Weights of a small class-conditioned image flow-matching model: trained on microscope photos of single blood and bone marrow cells.
Rows from block 5, named by matrix and row number. Rows with one number belong to one channel. Each number is 200 + 40 x the weight over the matrix's rms, rounded and kept within 0 to 999. All counts start at 0.
# convs0: first 3x3 conv (model.enc.2.1.convs.0.weight, 192x192x3x3), inputs 189-191, a 3x3 kernel for each
# convs1: second 3x3 conv (model.enc.2.1.convs.1.weight, 192x192x3x3, transposed), outputs 189-191, a 3x3 kernel for each
convs0.29,187,286,169,221,234,203,181,261,236,276,258,203,228,222,228,191,266,229,251,238,174,151,199,186,202,209,163
convs0.30,240,174,156,180,92,169,220,275,195,194,211,141,139,205,206,160,178,199,205,144,128,193,223,288,196,213,97
convs0.31,180,151,208,156,142,167,201,229,281,214,176,181,104,164,233,227,189,190,206,159,179,218,176,231,154,162,224
convs0.32,227,177,154,169,212,106,187,182,268,225,197,194,193,165,240,227,257,199,203,150,133,273,221,169,273,267,194
convs0.33,235,200,224,130,258,203,188,238,230,226,255,217,179,215,134,144,149,168,185,289,263,259,162,194,164,239,160
convs0.34,216,178,199,237,170,251,181,185,181,238,168,182,225,206,185,228,171,157,212,192,210,230,150,188,134,205,158
convs0.35,135,224,194,302,244,232,215,272,264,268,227,206,236,191,216,248,257,192,224,294,228,206,240,246,256,206,223
convs0.36,204,152,222,242,199,217,158,155,212,174,181,126,224,208,180,175,292,150,218,191,227,260,275,151,266,241,170
convs0.37,180,167,169,192,264,200,170,192,306,218,195,160,186,179,180,237,190,311,186,203,254,195,174,185,191,223,236
convs0.38,226,146,227,182,231,214,218,258,223,253,196,284,178,207,222,184,182,177,206,262,144,197,249,168,222,185,103
convs0.39,203,106,172,222,215,172,201,181,216,116,244,212,146,201,119,140,195,219,211,119,177,163,168,138,244,128,183
convs0.40,243,192,220,245,203,146,176,225,187,190,267,200,197,179,179,262,214,245,233,167,199,201,161,248,183,246,247
convs0.41,226,163,230,179,152,262,176,94,183,172,260,238,194,195,171,164,176,221,138,214,165,321,216,217,229,214,195
convs0.42,131,214,224,195,187,180,184,160,159,211,246,208,285,165,198,181,244,177,209,211,186,183,222,199,156,203,188
convs0.43,201,214,204,239,132,259,218,225,135,233,184,273,263,157,141,167,144,243,224,217,205,202,205,201,265,214,229
convs0.44,229,209,209,186,91,142,146,201,246,262,208,200,306,75,226,223,159,183,270,260,182,197,251,135,199,145,122
convs0.45,169,160,158,243,229,217,221,130,203,160,210,182,176,112,220,182,172,225,168,145,240,197,152,171,146,283,248
convs0.46,245,279,189,248,234,212,168,122,219,275,142,172,198,119,220,195,236,196,222,255,220,223,321,246,275,265,144
convs0.47,225,161,185,162,232,132,207,247,254,183,174,169,180,253,200,148,180,215,240,208,181,236,197,249,163,228,197
convs0.48,239,226,200,203,195,233,172,192,227,215,191,213,256,209,197,193,220,172,156,110,156,131,174,268,168,256,187
convs0.49,172,225,229,236,197,190,255,161,119,168,225,98,202,180,164,139,172,184,161,165,216,209,189,222,166,189,231
convs0.50,127,204,217,222,240,204,262,96,130,169,216,232,192,197,98,172,238,171,169,245,223,185,220,264,150,221,239
convs0.51,196,210,222,194,172,238,145,230,248,174,163,227,182,126,216,234,208,153,195,162,162,182,209,200,201,216,207
convs0.52,225,122,181,240,240,201,207,181,199,263,221,251,262,135,217,196,159,190,228,217,157,208,187,188,250,180,240
convs0.53,227,188,249,244,168,135,208,199,201,215,266,198,293,290,183,206,258,207,178,199,144,279,191,195,246,198,205
convs0.54,239,195,211,187,234,175,269,186,197,232,174,203,248,220,151,122,191,294,186,218,198,190,106,130,207,247,211
convs0.55,231,219,296,233,165,204,167,164,236,255,229,241,154,191,222,225,218,188,166,255,189,161,181,214,220,118,188
convs0.56,251,223,237,230,183,191,151,164,212,247,178,209,262,221,207,199,168,168,280,251,188,190,250,187,220,167,158
convs0.57,158,170,161,208,242,227,215,178,233,155,109,233,223,113,200,183,218,173,208,182,224,204,214,186,166,212,215
convs0.58,271,149,176,215,236,215,237,192,245,222,187,235,238,198,206,136,154,150,230,182,225,170,191,274,210,169,186
convs0.59,266,244,268,196,212,199,227,167,133,172,199,169,195,212,165,197,219,278,241,190,274,144,258,248,204,230,210
convs0.60,203,160,219,252,187,233,129,158,276,196,184,146,274,174,201,166,255,158,153,188,262,293,202,169,188,158,225
convs0.61,234,212,154,218,217,185,190,244,185,187,234,279,227,203,217,186,218,166,180,171,149,240,212,182,181,179,196
convs0.62,252,173,187,96,217,137,219,263,219,227,163,214,222,235,200,214,199,149,120,168,218,251,178,240,216,193,149
convs0.63,160,182,158,175,208,245,163,193,196,182,256,233,128,146,110,172,243,196,179,193,232,195,191,256,241,187,193
convs0.64,195,219,150,175,234,194,269,180,169,175,161,206,140,216,131,252,176,136,177,185,99,141,247,180,215,209,255
convs0.65,221,182,177,183,165,175,196,211,189,217,169,178,221,187,192,199,179,197,216,206,143,114,140,217,187,280,210
convs0.66,228,198,142,179,290,205,184,253,198,162,185,221,185,208,172,189,287,157,193,211,201,159,220,212,253,248,174
convs0.67,224,227,189,236,264,282,224,200,180,153,238,229,178,188,215,205,277,155,170,220,158,149,190,257,194,205,198
convs0.68,165,212,210,234,223,242,196,137,223,178,286,172,204,185,212,196,193,232,177,186,219,218,242,240,169,237,185
convs0.69,190,244,170,182,230,174,193,155,192,176,161,184,217,307,176,226,214,184,236,165,247,246,151,164,170,218,201
convs0.70,206,203,245,210,196,252,147,185,170,255,189,210,239,255,272,228,238,230,230,208,310,280,208,203,186,218,182
convs0.71,121,212,230,189,190,201,214,220,94,264,258,190,166,171,223,229,185,165,229,190,207,218,196,222,167,158,183
convs0.72,213,188,197,157,167,209,214,148,209,113,235,199,202,183,216,250,224,232,230,208,266,129,260,168,91,300,143
convs0.73,240,159,151,230,230,209,142,201,160,191,245,167,232,186,174,147,180,154,226,222,150,152,136,162,136,196,186
convs0.74,169,169,233,219,190,178,271,227,232,222,195,226,226,226,300,199,229,173,206,203,231,182,141,254,204,284,221
convs0.75,209,157,190,202,161,143,168,152,167,130,186,131,202,194,245,236,246,300,214,251,182,204,197,199,203,141,170
convs0.76,264,268,197,187,259,221,228,151,207,204,214,88,199,210,159,190,246,132,187,126,248,227,177,234,232,259,209
convs0.77,235,147,150,231,172,153,264,215,194,278,195,173,213,222,130,241,180,225,139,152,216,203,247,288,151,225,188
convs0.78,229,137,211,215,230,228,177,233,183,186,233,129,236,181,230,173,154,236,186,162,162,184,131,217,270,174,215
convs0.79,226,164,181,206,115,224,218,190,188,213,203,204,206,185,203,248,210,198,200,156,233,210,143,194,181,151,260
convs0.80,117,218,181,144,132,149,215,201,193,169,148,308,188,205,180,196,240,184,218,201,207,255,244,112,151,271,151
convs0.81,193,160,242,238,200,201,149,188,211,257,170,195,243,226,163,126,283,221,279,152,186,162,189,235,209,166,164
convs0.82,162,181,140,185,213,239,196,182,308,200,175,253,238,163,112,198,235,164,164,202,217,241,136,222,73,142,236
convs0.83,210,229,278,236,252,229,228,171,207,216,192,187,178,170,228,256,250,162,128,202,220,270,108,198,113,183,206
convs0.84,204,214,244,261,207,180,212,175,176,250,187,134,149,177,183,248,224,78,163,259,162,245,218,193,193,255,178
convs0.85,157,178,196,245,230,214,190,233,196,252,206,139,254,195,186,104,151,231,187,200,185,277,208,228,208,149,230
convs0.86,167,232,220,214,229,208,213,318,197,201,70,239,187,165,238,130,193,262,140,223,241,176,229,231,184,181,243
convs0.87,191,149,199,189,177,213,217,177,235,274,275,260,161,175,196,217,139,188,222,210,254,197,249,178,229,239,252
convs0.88,111,208,184,180,227,193,212,199,228,161,175,225,208,212,256,172,237,215,223,175,159,204,202,226,195,213,206
convs0.89,182,176,220,143,164,149,237,210,137,192,181,159,228,246,228,162,212,244,153,237,186,179,241,232,245,186,184
convs0.90,218,214,243,206,224,207,257,265,333,209,130,225,249,185,244,228,267,288,184,221,231,207,180,198,190,206,210
convs0.91,121,184,179,240,286,226,153,190,142,157,214,229,158,163,118,167,173,268,218,177,192,204,193,222,208,123,173
convs0.92,211,233,246,154,236,104,234,165,235,220,245,186,188,227,148,186,238,265,149,210,211,235,150,234,164,172,231
convs0.93,217,95,204,274,192,273,197,235,129,214,241,168,170,199,146,172,155,178,206,222,230,184,192,110,212,186,147
convs0.94,171,146,241,221,92,191,202,148,192,164,125,225,178,223,242,177,201,221,194,189,150,270,240,171,134,216,259
convs0.95,261,126,221,171,178,211,187,220,187,208,236,259,184,204,237,151,222,191,209,183,212,242,162,216,182,180,143
convs0.96,178,186,178,245,189,208,174,217,172,183,233,236,180,163,229,193,206,233,209,180,165,164,182,137,212,140,196
convs0.97,237,156,182,260,251,194,198,144,227,172,191,113,226,146,229,188,164,271,174,190,317,207,220,222,239,269,198
convs0.98,127,194,250,226,295,191,184,211,165,184,228,225,260,133,255,223,184,141,207,215,189,101,199,228,209,176,221
convs0.99,122,194,225,252,271,136,192,187,194,287,179,246,217,134,211,152,78,144,131,184,203,213,259,169,240,253,173
convs0.100,241,205,222,226,240,167,242,72,209,252,218,116,234,245,262,226,198,229,144,189,206,239,246,234,191,157,174
convs0.101,179,162,179,201,178,214,242,176,254,158,184,269,169,252,199,201,177,252,265,182,249,166,246,141,226,223,179
convs0.102,159,185,206,123,221,185,156,197,195,172,176,202,235,120,169,181,250,145,259,173,163,243,202,221,109,169,180
convs0.103,211,159,155,197,234,248,139,234,220,178,203,233,216,149,167,237,207,224,193,234,186,195,255,143,173,223,235
convs0.104,129,225,237,269,257,236,210,216,196,268,202,170,268,215,190,216,183,283,158,199,174,211,220,217,232,168,131
convs0.105,286,230,180,174,255,208,253,198,202,248,164,236,164,136,222,188,248,239,201,251,162,130,200,222,221,197,222
convs0.106,179,149,154,293,271,206,194,231,175,189,168,191,87,141,162,246,197,243,258,186,151,236,185,165,263,230,185
convs0.107,236,146,137,204,205,120,202,227,181,141,203,223,164,257,200,155,198,193,175,193,164,167,157,223,142,175,191
convs0.108,231,175,144,201,225,167,122,237,203,166,230,249,238,184,231,156,141,178,201,207,164,203,232,206,218,259,173
convs0.109,215,151,271,284,201,164,158,157,159,251,248,242,219,186,204,155,146,225,217,320,244,240,208,224,267,128,221
convs0.110,242,234,267,102,211,239,198,214,160,151,164,208,209,201,152,197,254,191,165,160,138,193,155,221,173,230,182
convs0.111,273,214,211,187,241,148,222,188,230,216,211,163,256,188,154,210,188,183,284,192,203,187,116,235,269,155,218
convs0.112,206,251,161,165,274,217,160,202,142,170,215,221,168,224,295,145,252,149,210,213,243,226,131,174,277,175,246
convs0.113,230,217,180,156,245,196,268,248,212,163,140,216,248,226,200,317,207,177,239,116,215,137,230,282,148,253,186
convs0.114,240,216,202,207,193,203,192,246,250,193,166,210,169,210,209,325,203,195,227,178,165,127,284,79,210,212,211
convs0.115,231,223,229,228,225,126,253,171,234,152,156,152,195,241,145,106,242,184,236,208,164,156,218,241,184,178,197
convs0.116,186,206,209,229,208,181,191,248,230,123,151,118,207,196,110,261,177,155,195,236,228,171,163,261,128,194,237
convs0.117,229,177,243,168,167,105,275,200,215,133,180,131,231,294,211,229,186,179,172,207,222,212,258,176,203,223,186
convs0.118,194,184,187,230,198,245,231,225,173,232,177,187,147,202,153,199,220,224,204,228,239,214,102,227,137,179,199
convs0.119,204,266,189,192,163,148,243,215,157,188,204,178,160,196,189,190,194,185,248,227,222,201,111,211,200,188,149
convs0.120,214,232,187,232,222,142,165,130,191,218,221,236,148,214,242,184,201,171,248,212,165,155,293,148,243,276,214
convs0.121,104,176,161,139,206,201,174,191,225,185,201,165,235,213,166,193,199,172,234,152,167,241,143,217,186,208,169
convs0.122,198,238,270,189,222,197,200,266,216,190,180,189,231,200,213,151,187,158,261,154,269,125,213,208,269,226,183
convs0.123,208,162,160,184,241,217,252,194,197,207,155,244,254,207,215,190,200,190,226,213,271,162,220,316,207,150,172
convs0.124,285,161,192,259,122,232,170,202,221,214,227,196,238,186,231,185,163,144,190,181,175,254,137,191,143,170,126
convs0.125,207,178,189,203,170,196,217,189,135,181,133,201,206,129,178,197,247,280,250,197,212,236,188,185,289,204,221
convs0.126,178,255,242,211,129,150,134,163,133,154,152,202,211,170,140,187,186,174,206,257,286,83,174,233,208,220,240
convs0.127,191,212,186,201,291,272,204,237,170,192,138,128,163,212,193,152,256,124,239,232,198,93,221,265,207,213,169
convs0.128,213,141,204,206,205,157,104,152,205,190,183,119,201,222,200,224,185,220,194,180,189,159,216,127,199,204,172
convs0.129,185,194,138,180,217,136,228,238,141,228,228,195,187,189,213,138,174,196,194,217,249,163,212,245,193,229,234
convs0.130,245,176,212,133,234,219,188,285,229,144,172,201,183,263,194,159,163,198,201,188,174,146,159,156,213,181,202
convs0.131,180,182,150,168,201,222,212,232,220,149,219,183,158,196,159,199,233,238,205,164,257,207,203,254,233,228,110
convs0.132,281,144,143,161,174,193,180,182,290,115,239,141,170,195,257,248,202,197,198,216,248,260,141,209,241,163,166
convs0.133,139,190,168,260,209,241,136,136,144,207,218,165,163,274,251,88,241,222,189,162,180,166,210,240,126,219,184
convs0.134,158,224,160,215,217,185,89,183,183,216,222,236,247,202,177,275,178,207,231,197,218,217,203,191,217,196,214
convs0.135,261,152,137,216,199,251,271,130,129,255,186,213,237,176,197,235,273,202,162,173,200,184,191,187,240,233,176
convs0.136,231,199,173,260,272,156,185,150,251,253,246,167,127,222,260,173,251,130,247,238,209,226,209,161,238,202,208
convs0.137,170,212,215,240,215,183,270,201,163,291,184,217,195,165,164,141,210,234,204,222,245,88,189,275,298,291,184
convs0.138,176,212,147,241,213,201,182,216,249,188,211,185,182,184,167,160,172,161,214,145,182,203,165,117,224,182,298
convs0.139,199,191,201,134,241,157,218,169,177,171,164,187,181,199,242,168,160,204,226,242,178,220,239,150,200,199,190
convs0.140,252,173,100,261,79,152,129,152,156,222,309,175,145,210,222,220,140,203,257,211,181,125,234,183,138,103,195
convs0.141,182,254,313,177,196,252,199,234,238,171,230,243,196,220,152,184,130,151,157,166,233,211,133,213,195,173,181
convs1.29,192,272,109,114,223,182,189,152,137,204,187,199,224,227,192,143,223,298,229,138,209,257,169,179,191,199,253
convs1.30,197,157,217,148,143,233,120,229,233,162,217,168,236,114,223,203,242,258,217,119,211,215,198,142,217,189,179
convs1.31,184,181,253,147,190,252,179,244,187,149,216,191,148,229,194,254,150,180,190,241,193,280,250,222,190,234,205
convs1.32,249,197,265,149,248,256,204,234,190,182,224,176,135,196,171,155,215,150,256,237,245,163,244,230,161,235,203
convs1.33,211,198,202,212,203,140,242,161,205,133,224,232,118,186,171,174,238,182,285,229,193,187,205,171,142,226,230
convs1.34,138,228,195,136,247,202,207,247,162,188,186,248,130,252,176,236,112,254,221,219,205,197,189,230,267,232,232
convs1.35,261,219,223,160,197,215,186,259,209,210,207,210,221,264,240,183,141,207,181,233,164,199,274,209,226,184,232
convs1.36,231,134,182,259,232,226,233,213,166,273,184,237,213,212,259,205,208,214,202,205,225,151,182,227,240,231,248
convs1.37,180,159,200,137,216,170,115,165,225,186,193,205,136,191,190,190,174,173,168,170,157,237,185,191,154,183,162
convs1.38,178,240,197,192,193,141,239,217,174,225,253,165,245,197,157,184,134,256,186,153,134,237,256,241,182,177,190
convs1.39,161,165,227,206,156,205,247,209,244,156,237,163,232,208,228,234,256,167,198,266,196,139,163,183,180,244,184
convs1.40,197,140,291,254,288,251,223,229,255,154,246,161,197,252,169,188,238,161,205,192,202,193,139,338,205,203,230
convs1.41,139,290,173,181,185,247,249,189,261,233,193,165,278,246,191,231,202,141,143,250,269,248,192,161,191,201,177
convs1.42,216,239,130,185,229,193,171,114,221,114,170,252,194,203,180,249,239,162,211,223,198,204,211,196,146,154,202
convs1.43,229,164,165,251,207,185,202,269,192,202,223,206,211,235,257,222,189,193,247,165,189,250,203,120,175,149,243
convs1.44,155,173,291,126,211,217,231,254,219,128,218,183,177,214,218,212,215,197,185,181,211,123,117,191,234,237,224
convs1.45,187,202,236,207,195,243,218,170,213,138,231,101,209,173,159,199,268,186,250,271,204,179,254,224,219,148,198
convs1.46,264,222,213,207,255,156,275,245,186,276,231,244,197,220,228,211,174,134,177,218,175,174,158,227,258,247,176
convs1.47,200,181,183,193,239,243,272,125,225,177,245,193,186,176,110,214,227,219,179,200,188,183,140,193,205,239,178
convs1.48,176,226,207,230,188,140,169,123,225,197,138,121,252,181,172,183,167,209,156,249,194,150,213,191,234,160,202
convs1.49,159,198,139,164,154,270,141,206,231,194,150,188,255,217,247,248,152,251,164,228,205,205,207,170,153,151,86
convs1.50,272,206,230,236,224,186,214,233,228,233,207,150,179,169,188,166,179,145,213,219,211,157,216,196,181,168,118
convs1.51,213,155,211,242,178,247,206,213,268,221,244,245,167,180,212,132,215,215,191,177,223,197,189,240,229,163,217
convs1.52,198,139,274,211,165,197,237,234,199,231,134,233,182,194,180,247,241,245,245,186,179,220,144,152,202,182,148
convs1.53,197,238,180,253,176,144,212,182,150,214,255,250,213,184,196,216,143,290,288,200,204,172,190,183,297,182,177
convs1.54,194,189,187,150,226,165,259,133,240,198,208,234,275,195,259,160,190,199,192,129,132,195,207,218,191,198,241
convs1.55,206,219,222,221,183,160,191,166,257,207,163,162,215,161,272,279,213,179,227,236,247,197,147,190,179,188,229
convs1.56,175,136,197,198,203,180,244,182,240,244,218,205,282,181,172,215,246,195,263,174,182,199,154,105,289,265,198
convs1.57,279,187,141,143,200,170,164,278,253,246,214,177,100,134,223,145,151,193,272,207,220,201,236,224,177,195,192
convs1.58,251,110,238,273,199,232,161,236,139,265,200,241,218,192,179,147,190,178,241,137,221,159,233,318,204,128,182
convs1.59,163,140,228,200,193,295,218,153,215,213,180,272,162,220,141,181,179,223,141,252,179,191,199,202,252,198,184
convs1.60,139,192,213,203,209,222,183,150,259,247,223,132,166,240,193,193,225,187,158,240,208,265,159,245,225,181,194
convs1.61,196,205,145,137,172,228,242,185,199,213,218,180,151,260,219,303,246,178,255,166,232,256,162,256,144,229,181
convs1.62,266,209,237,189,193,271,235,187,214,129,196,220,190,196,149,159,220,177,239,203,246,150,234,208,175,238,129
convs1.63,167,243,176,172,223,203,104,143,191,94,148,156,252,218,193,181,166,280,120,126,283,177,225,254,207,285,198
convs1.64,242,217,207,119,223,166,203,250,237,236,140,193,175,173,182,231,184,257,228,218,232,219,202,221,241,223,185
convs1.65,185,267,260,265,273,191,267,226,229,168,220,233,176,213,201,272,247,206,225,207,222,216,243,111,145,140,209
convs1.66,209,183,200,201,209,246,195,235,186,175,169,218,198,202,147,178,114,167,252,107,170,211,155,177,180,254,101
convs1.67,269,195,170,196,210,193,217,188,247,236,211,155,171,144,208,202,184,248,202,145,128,120,241,157,203,165,123
convs1.68,213,245,171,218,204,160,211,217,201,236,253,181,219,201,215,253,209,195,168,141,170,221,252,183,255,133,276
convs1.69,278,104,160,184,124,161,233,183,175,202,199,219,235,205,194,213,190,155,190,266,240,183,181,195,179,231,173
convs1.70,232,193,171,161,168,270,228,174,202,222,160,204,244,164,191,224,212,177,250,231,174,156,196,172,136,261,223
convs1.71,191,220,195,205,211,199,184,160,257,205,195,189,200,175,286,183,190,205,217,204,202,153,158,273,167,123,109
convs1.72,151,246,196,92,175,175,125,262,253,198,228,188,260,193,192,240,222,224,217,208,123,228,185,247,230,178,206
convs1.73,202,284,188,179,232,150,209,223,231,225,236,195,195,218,145,258,202,159,139,183,211,170,199,215,226,218,270
convs1.74,225,181,208,238,187,155,161,223,232,182,210,167,213,204,198,159,225,215,233,221,191,227,163,186,206,133,181
convs1.75,212,273,248,225,206,175,123,198,196,155,224,231,185,227,239,200,240,204,219,158,213,233,168,166,209,238,248
convs1.76,216,211,283,220,230,220,181,211,174,223,223,206,136,234,206,262,248,185,160,154,84,207,222,211,246,230,295
convs1.77,185,207,247,117,207,179,120,195,212,294,172,177,144,155,184,184,137,193,240,214,167,185,186,205,151,237,175
convs1.78,167,203,190,209,174,150,218,189,244,232,251,165,237,144,220,138,240,197,262,176,228,229,195,199,221,99,258
convs1.79,284,276,158,209,168,173,273,244,112,148,231,242,197,154,199,254,187,157,176,196,180,174,259,143,183,139,234
convs1.80,234,191,202,178,232,127,280,171,261,216,287,211,195,243,226,221,194,217,215,209,175,243,136,234,202,217,199
convs1.81,195,142,190,182,198,228,224,190,197,125,170,126,266,210,151,199,165,261,162,113,194,212,135,180,185,170,199
convs1.82,200,176,153,115,143,232,194,260,228,221,265,211,310,152,216,204,193,278,165,223,191,238,215,201,218,251,167
convs1.83,110,154,216,158,197,152,240,214,190,208,240,129,139,224,235,183,142,111,222,210,195,194,188,183,225,223,260
convs1.84,221,171,219,242,153,281,196,159,129,133,155,205,223,203,259,237,220,205,218,187,170,179,167,215,248,200,225
convs1.85,243,217,240,198,139,215,226,199,213,187,268,204,228,235,230,172,253,115,248,199,268,275,186,205,233,224,214
convs1.86,177,220,223,219,182,179,153,217,243,170,226,125,187,222,168,205,266,271,226,180,233,209,176,178,213,194,213
convs1.87,261,195,237,189,144,199,218,273,182,145,251,135,199,195,238,258,198,181,157,145,157,230,219,205,144,176,280
convs1.88,185,141,243,172,174,287,218,151,227,193,154,190,255,189,222,211,230,244,206,240,218,235,274,211,224,168,195
convs1.89,196,258,173,152,197,246,252,196,183,220,262,226,218,148,206,199,182,210,191,207,168,176,189,134,179,158,179
convs1.90,187,172,202,178,193,145,183,172,257,239,209,184,189,181,127,188,203,231,228,198,246,136,183,178,156,190,192
convs1.91,220,205,191,136,244,192,294,165,174,203,214,279,223,202,190,251,230,209,138,185,243,217,133,162,190,217,247
convs1.92,195,145,285,214,179,177,154,150,210,162,280,257,208,188,241,167,218,183,261,231,217,201,156,214,181,248,150
convs1.93,185,176,206,148,247,203,151,182,209,182,241,219,249,185,162,170,213,159,136,198,215,268,254,192,177,208,212
convs1.94,174,189,166,181,233,318,165,181,217,172,235,261,175,244,225,250,134,212,215,238,195,178,226,139,192,135,223
convs1.95,247,203,160,169,260,176,214,208,149,214,240,255,205,194,277,242,158,245,202,212,175,169,295,212,82,174,251
convs1.96,209,199,163,129,153,145,134,218,247,182,218,215,169,188,261,182,153,156,152,197,187,180,240,139,138,209,249
convs1.97,199,255,208,244,256,202,254,244,248,229,208,291,224,200,177,198,206,204,221,177,173,198,192,197,240,235,233
convs1.98,150,169,133,151,214,169,209,189,198,138,180,279,152,203,217,201,235,202,172,251,218,236,129,157,201,185,165
convs1.99,154,257,207,281,199,213,246,163,234,253,207,286,185,204,225,173,186,251,181,240,237,243,208,98,130,236,60
convs1.100,256,194,239,178,192,205,204,257,311,199,276,130,195,294,241,256,131,175,246,202,246,157,235,220,220,167,195
convs1.101,167,173,258,206,192,188,208,161,156,130,231,146,211,283,195,173,272,158,226,200,199,191,162,170,225,243,186
convs1.102,187,180,209,187,142,255,210,222,249,183,206,245,177,195,172,155,236,122,174,207,276,213,209,254,150,171,132
convs1.103,245,290,192,139,145,173,198,164,218,188,227,193,146,168,212,144,238,226,275,191,198,193,173,192,123,260,240
convs1.104,165,231,167,182,198,341,278,198,171,177,98,167,273,192,177,183,197,123,192,249,216,219,238,190,127,247,173
convs1.105,169,229,206,175,193,163,100,218,118,183,239,177,155,222,206,253,202,235,270,168,206,186,262,253,122,239,222
convs1.106,220,184,208,182,180,291,252,172,234,208,208,214,233,202,165,185,157,251,183,151,231,167,221,118,232,185,161
convs1.107,226,264,206,200,106,231,208,196,142,197,134,237,153,138,167,123,222,150,174,251,206,146,138,150,225,122,225
convs1.108,205,133,103,235,199,208,188,203,201,148,219,197,130,182,268,199,182,125,228,155,214,237,228,117,281,193,219
convs1.109,195,324,277,232,129,140,232,210,248,234,200,195,187,125,305,193,144,100,73,163,225,232,201,255,186,134,216
convs1.110,199,197,174,186,230,214,254,143,241,203,247,196,160,193,114,214,135,209,140,172,219,248,209,207,248,192,265
convs1.111,146,199,245,176,157,202,172,266,139,188,205,180,248,154,207,158,169,206,166,234,207,227,210,235,204,170,215
convs1.112,233,200,229,197,151,137,219,191,234,160,198,213,144,196,195,158,197,195,240,213,203,223,135,178,164,218,191
convs1.113,174,222,162,217,218,232,212,159,177,251,263,213,212,139,260,220,180,179,141,143,276,217,208,241,207,219,217
convs1.114,167,145,143,126,174,152,147,189,161,128,161,190,192,186,241,198,225,153,203,218,213,133,213,166,216,218,199
convs1.115,200,230,232,148,218,180,171,198,254,296,175,235,171,310,300,129,170,218,232,206,235,190,193,205,229,187,134
convs1.116,212,232,215,200,223,170,223,298,183,178,240,155,196,201,195,202,225,197,187,259,140,191,204,206,196,292,195
convs1.117,185,232,154,229,212,251,213,229,235,252,233,157,292,191,272,215,204,149,183,112,216,214,137,278,148,174,231
convs1.118,188,160,221,314,198,169,141,197,188,203,196,200,212,178,166,228,81,149,212,250,243,166,171,209,162,208,221
convs1.119,256,151,121,252,139,188,210,228,129,186,208,109,173,161,216,165,189,230,170,176,226,195,197,203,177,304,182
convs1.120,203,220,189,181,192,221,221,184,201,188,107,202,166,150,150,175,236,187,175,170,148,234,185,253,229,129,266
convs1.121,133,192,174,189,222,196,213,241,180,172,197,256,202,229,188,292,233,238,226,207,216,218,191,214,165,142,211
convs1.122,152,187,200,166,220,233,220,179,154,212,213,140,201,166,137,159,192,146,217,179,205,232,181,226,165,125,199
convs1.123,256,188,236,214,200,187,285,249,232,152,248,263,214,182,266,185,213,225,203,166,169,227,173,152,131,184,196
convs1.124,257,213,175,187,152,139,285,256,226,210,274,115,272,184,222,196,202,164,231,230,184,219,204,242,245,215,187
convs1.125,251,191,174,225,143,232,178,169,160,229,192,228,204,239,144,170,165,173,178,253,225,154,188,198,186,190,179
convs1.126,194,248,244,206,216,203,172,163,202,242,274,132,305,221,169,194,107,194,177,219,180,187,236,282,160,195,264
convs1.127,177,199,228,251,316,151,143,186,243,171,163,209,255,108,194,195,153,248,165,190,219,163,181,191,218,165,193
convs1.128,169,183,277,247,216,236,108,243,198,163,180,282,220,180,192,189,189,232,174,206,187,172,217,164,202,236,198
convs1.129,259,229,222,206,206,257,177,216,154,183,220,249,180,226,266,162,200,274,138,229,161,174,210,148,220,254,236
convs1.130,196,179,205,155,199,226,186,186,261,209,227,242,217,139,227,133,198,277,270,231,225,176,184,232,206,111,63
convs1.131,218,256,230,214,179,205,305,118,215,163,229,240,148,242,143,250,238,206,191,292,202,172,141,208,261,173,174
convs1.132,202,147,129,202,264,234,196,171,183,186,218,83,227,209,270,131,196,183,169,215,260,217,167,277,230,210,175
convs1.133,134,189,175,187,216,252,263,194,200,162,201,215,147,173,227,243,238,198,241,132,157,194,208,218,235,100,284
convs1.134,239,225,155,203,229,230,161,190,204,177,190,230,151,227,227,190,146,270,196,124,183,116,178,185,244,169,207
convs1.135,173,177,172,181,202,132,183,205,209,122,217,198,163,175,192,269,214,159,220,234,191,233,209,194,214,208,173
convs1.136,215,238,161,218,166,196,170,134,199,262,135,201,177,233,155,152,240,225,239,203,260,164,175,175,181,242,231
convs1.137,246,183,227,185,197,270,186,130,176,231,223,176,188,118,155,158,162,230,186,171,211,168,208,205,143,233,232
convs1.138,168,194,144,188,187,169,203,182,241,205,212,204,191,135,232,193,223,197,161,154,252,219,208,214,158,198,240
convs1.139,206,215,162,172,208,216,203,176,196,220,171,239,233,227,219,208,177,189,165,148,170,183,185,173,178,193,208
convs1.140,216,200,215,155,209,191,146,234,216,201,230,223,190,200,187,171,197,211,222,186,237,252,169,215,122,175,223
convs1.141,228,269,280,169,180,210,197,228,220,224,125,240,172,236,191,156,175,136,245,239,237,109,199,211,229,117,233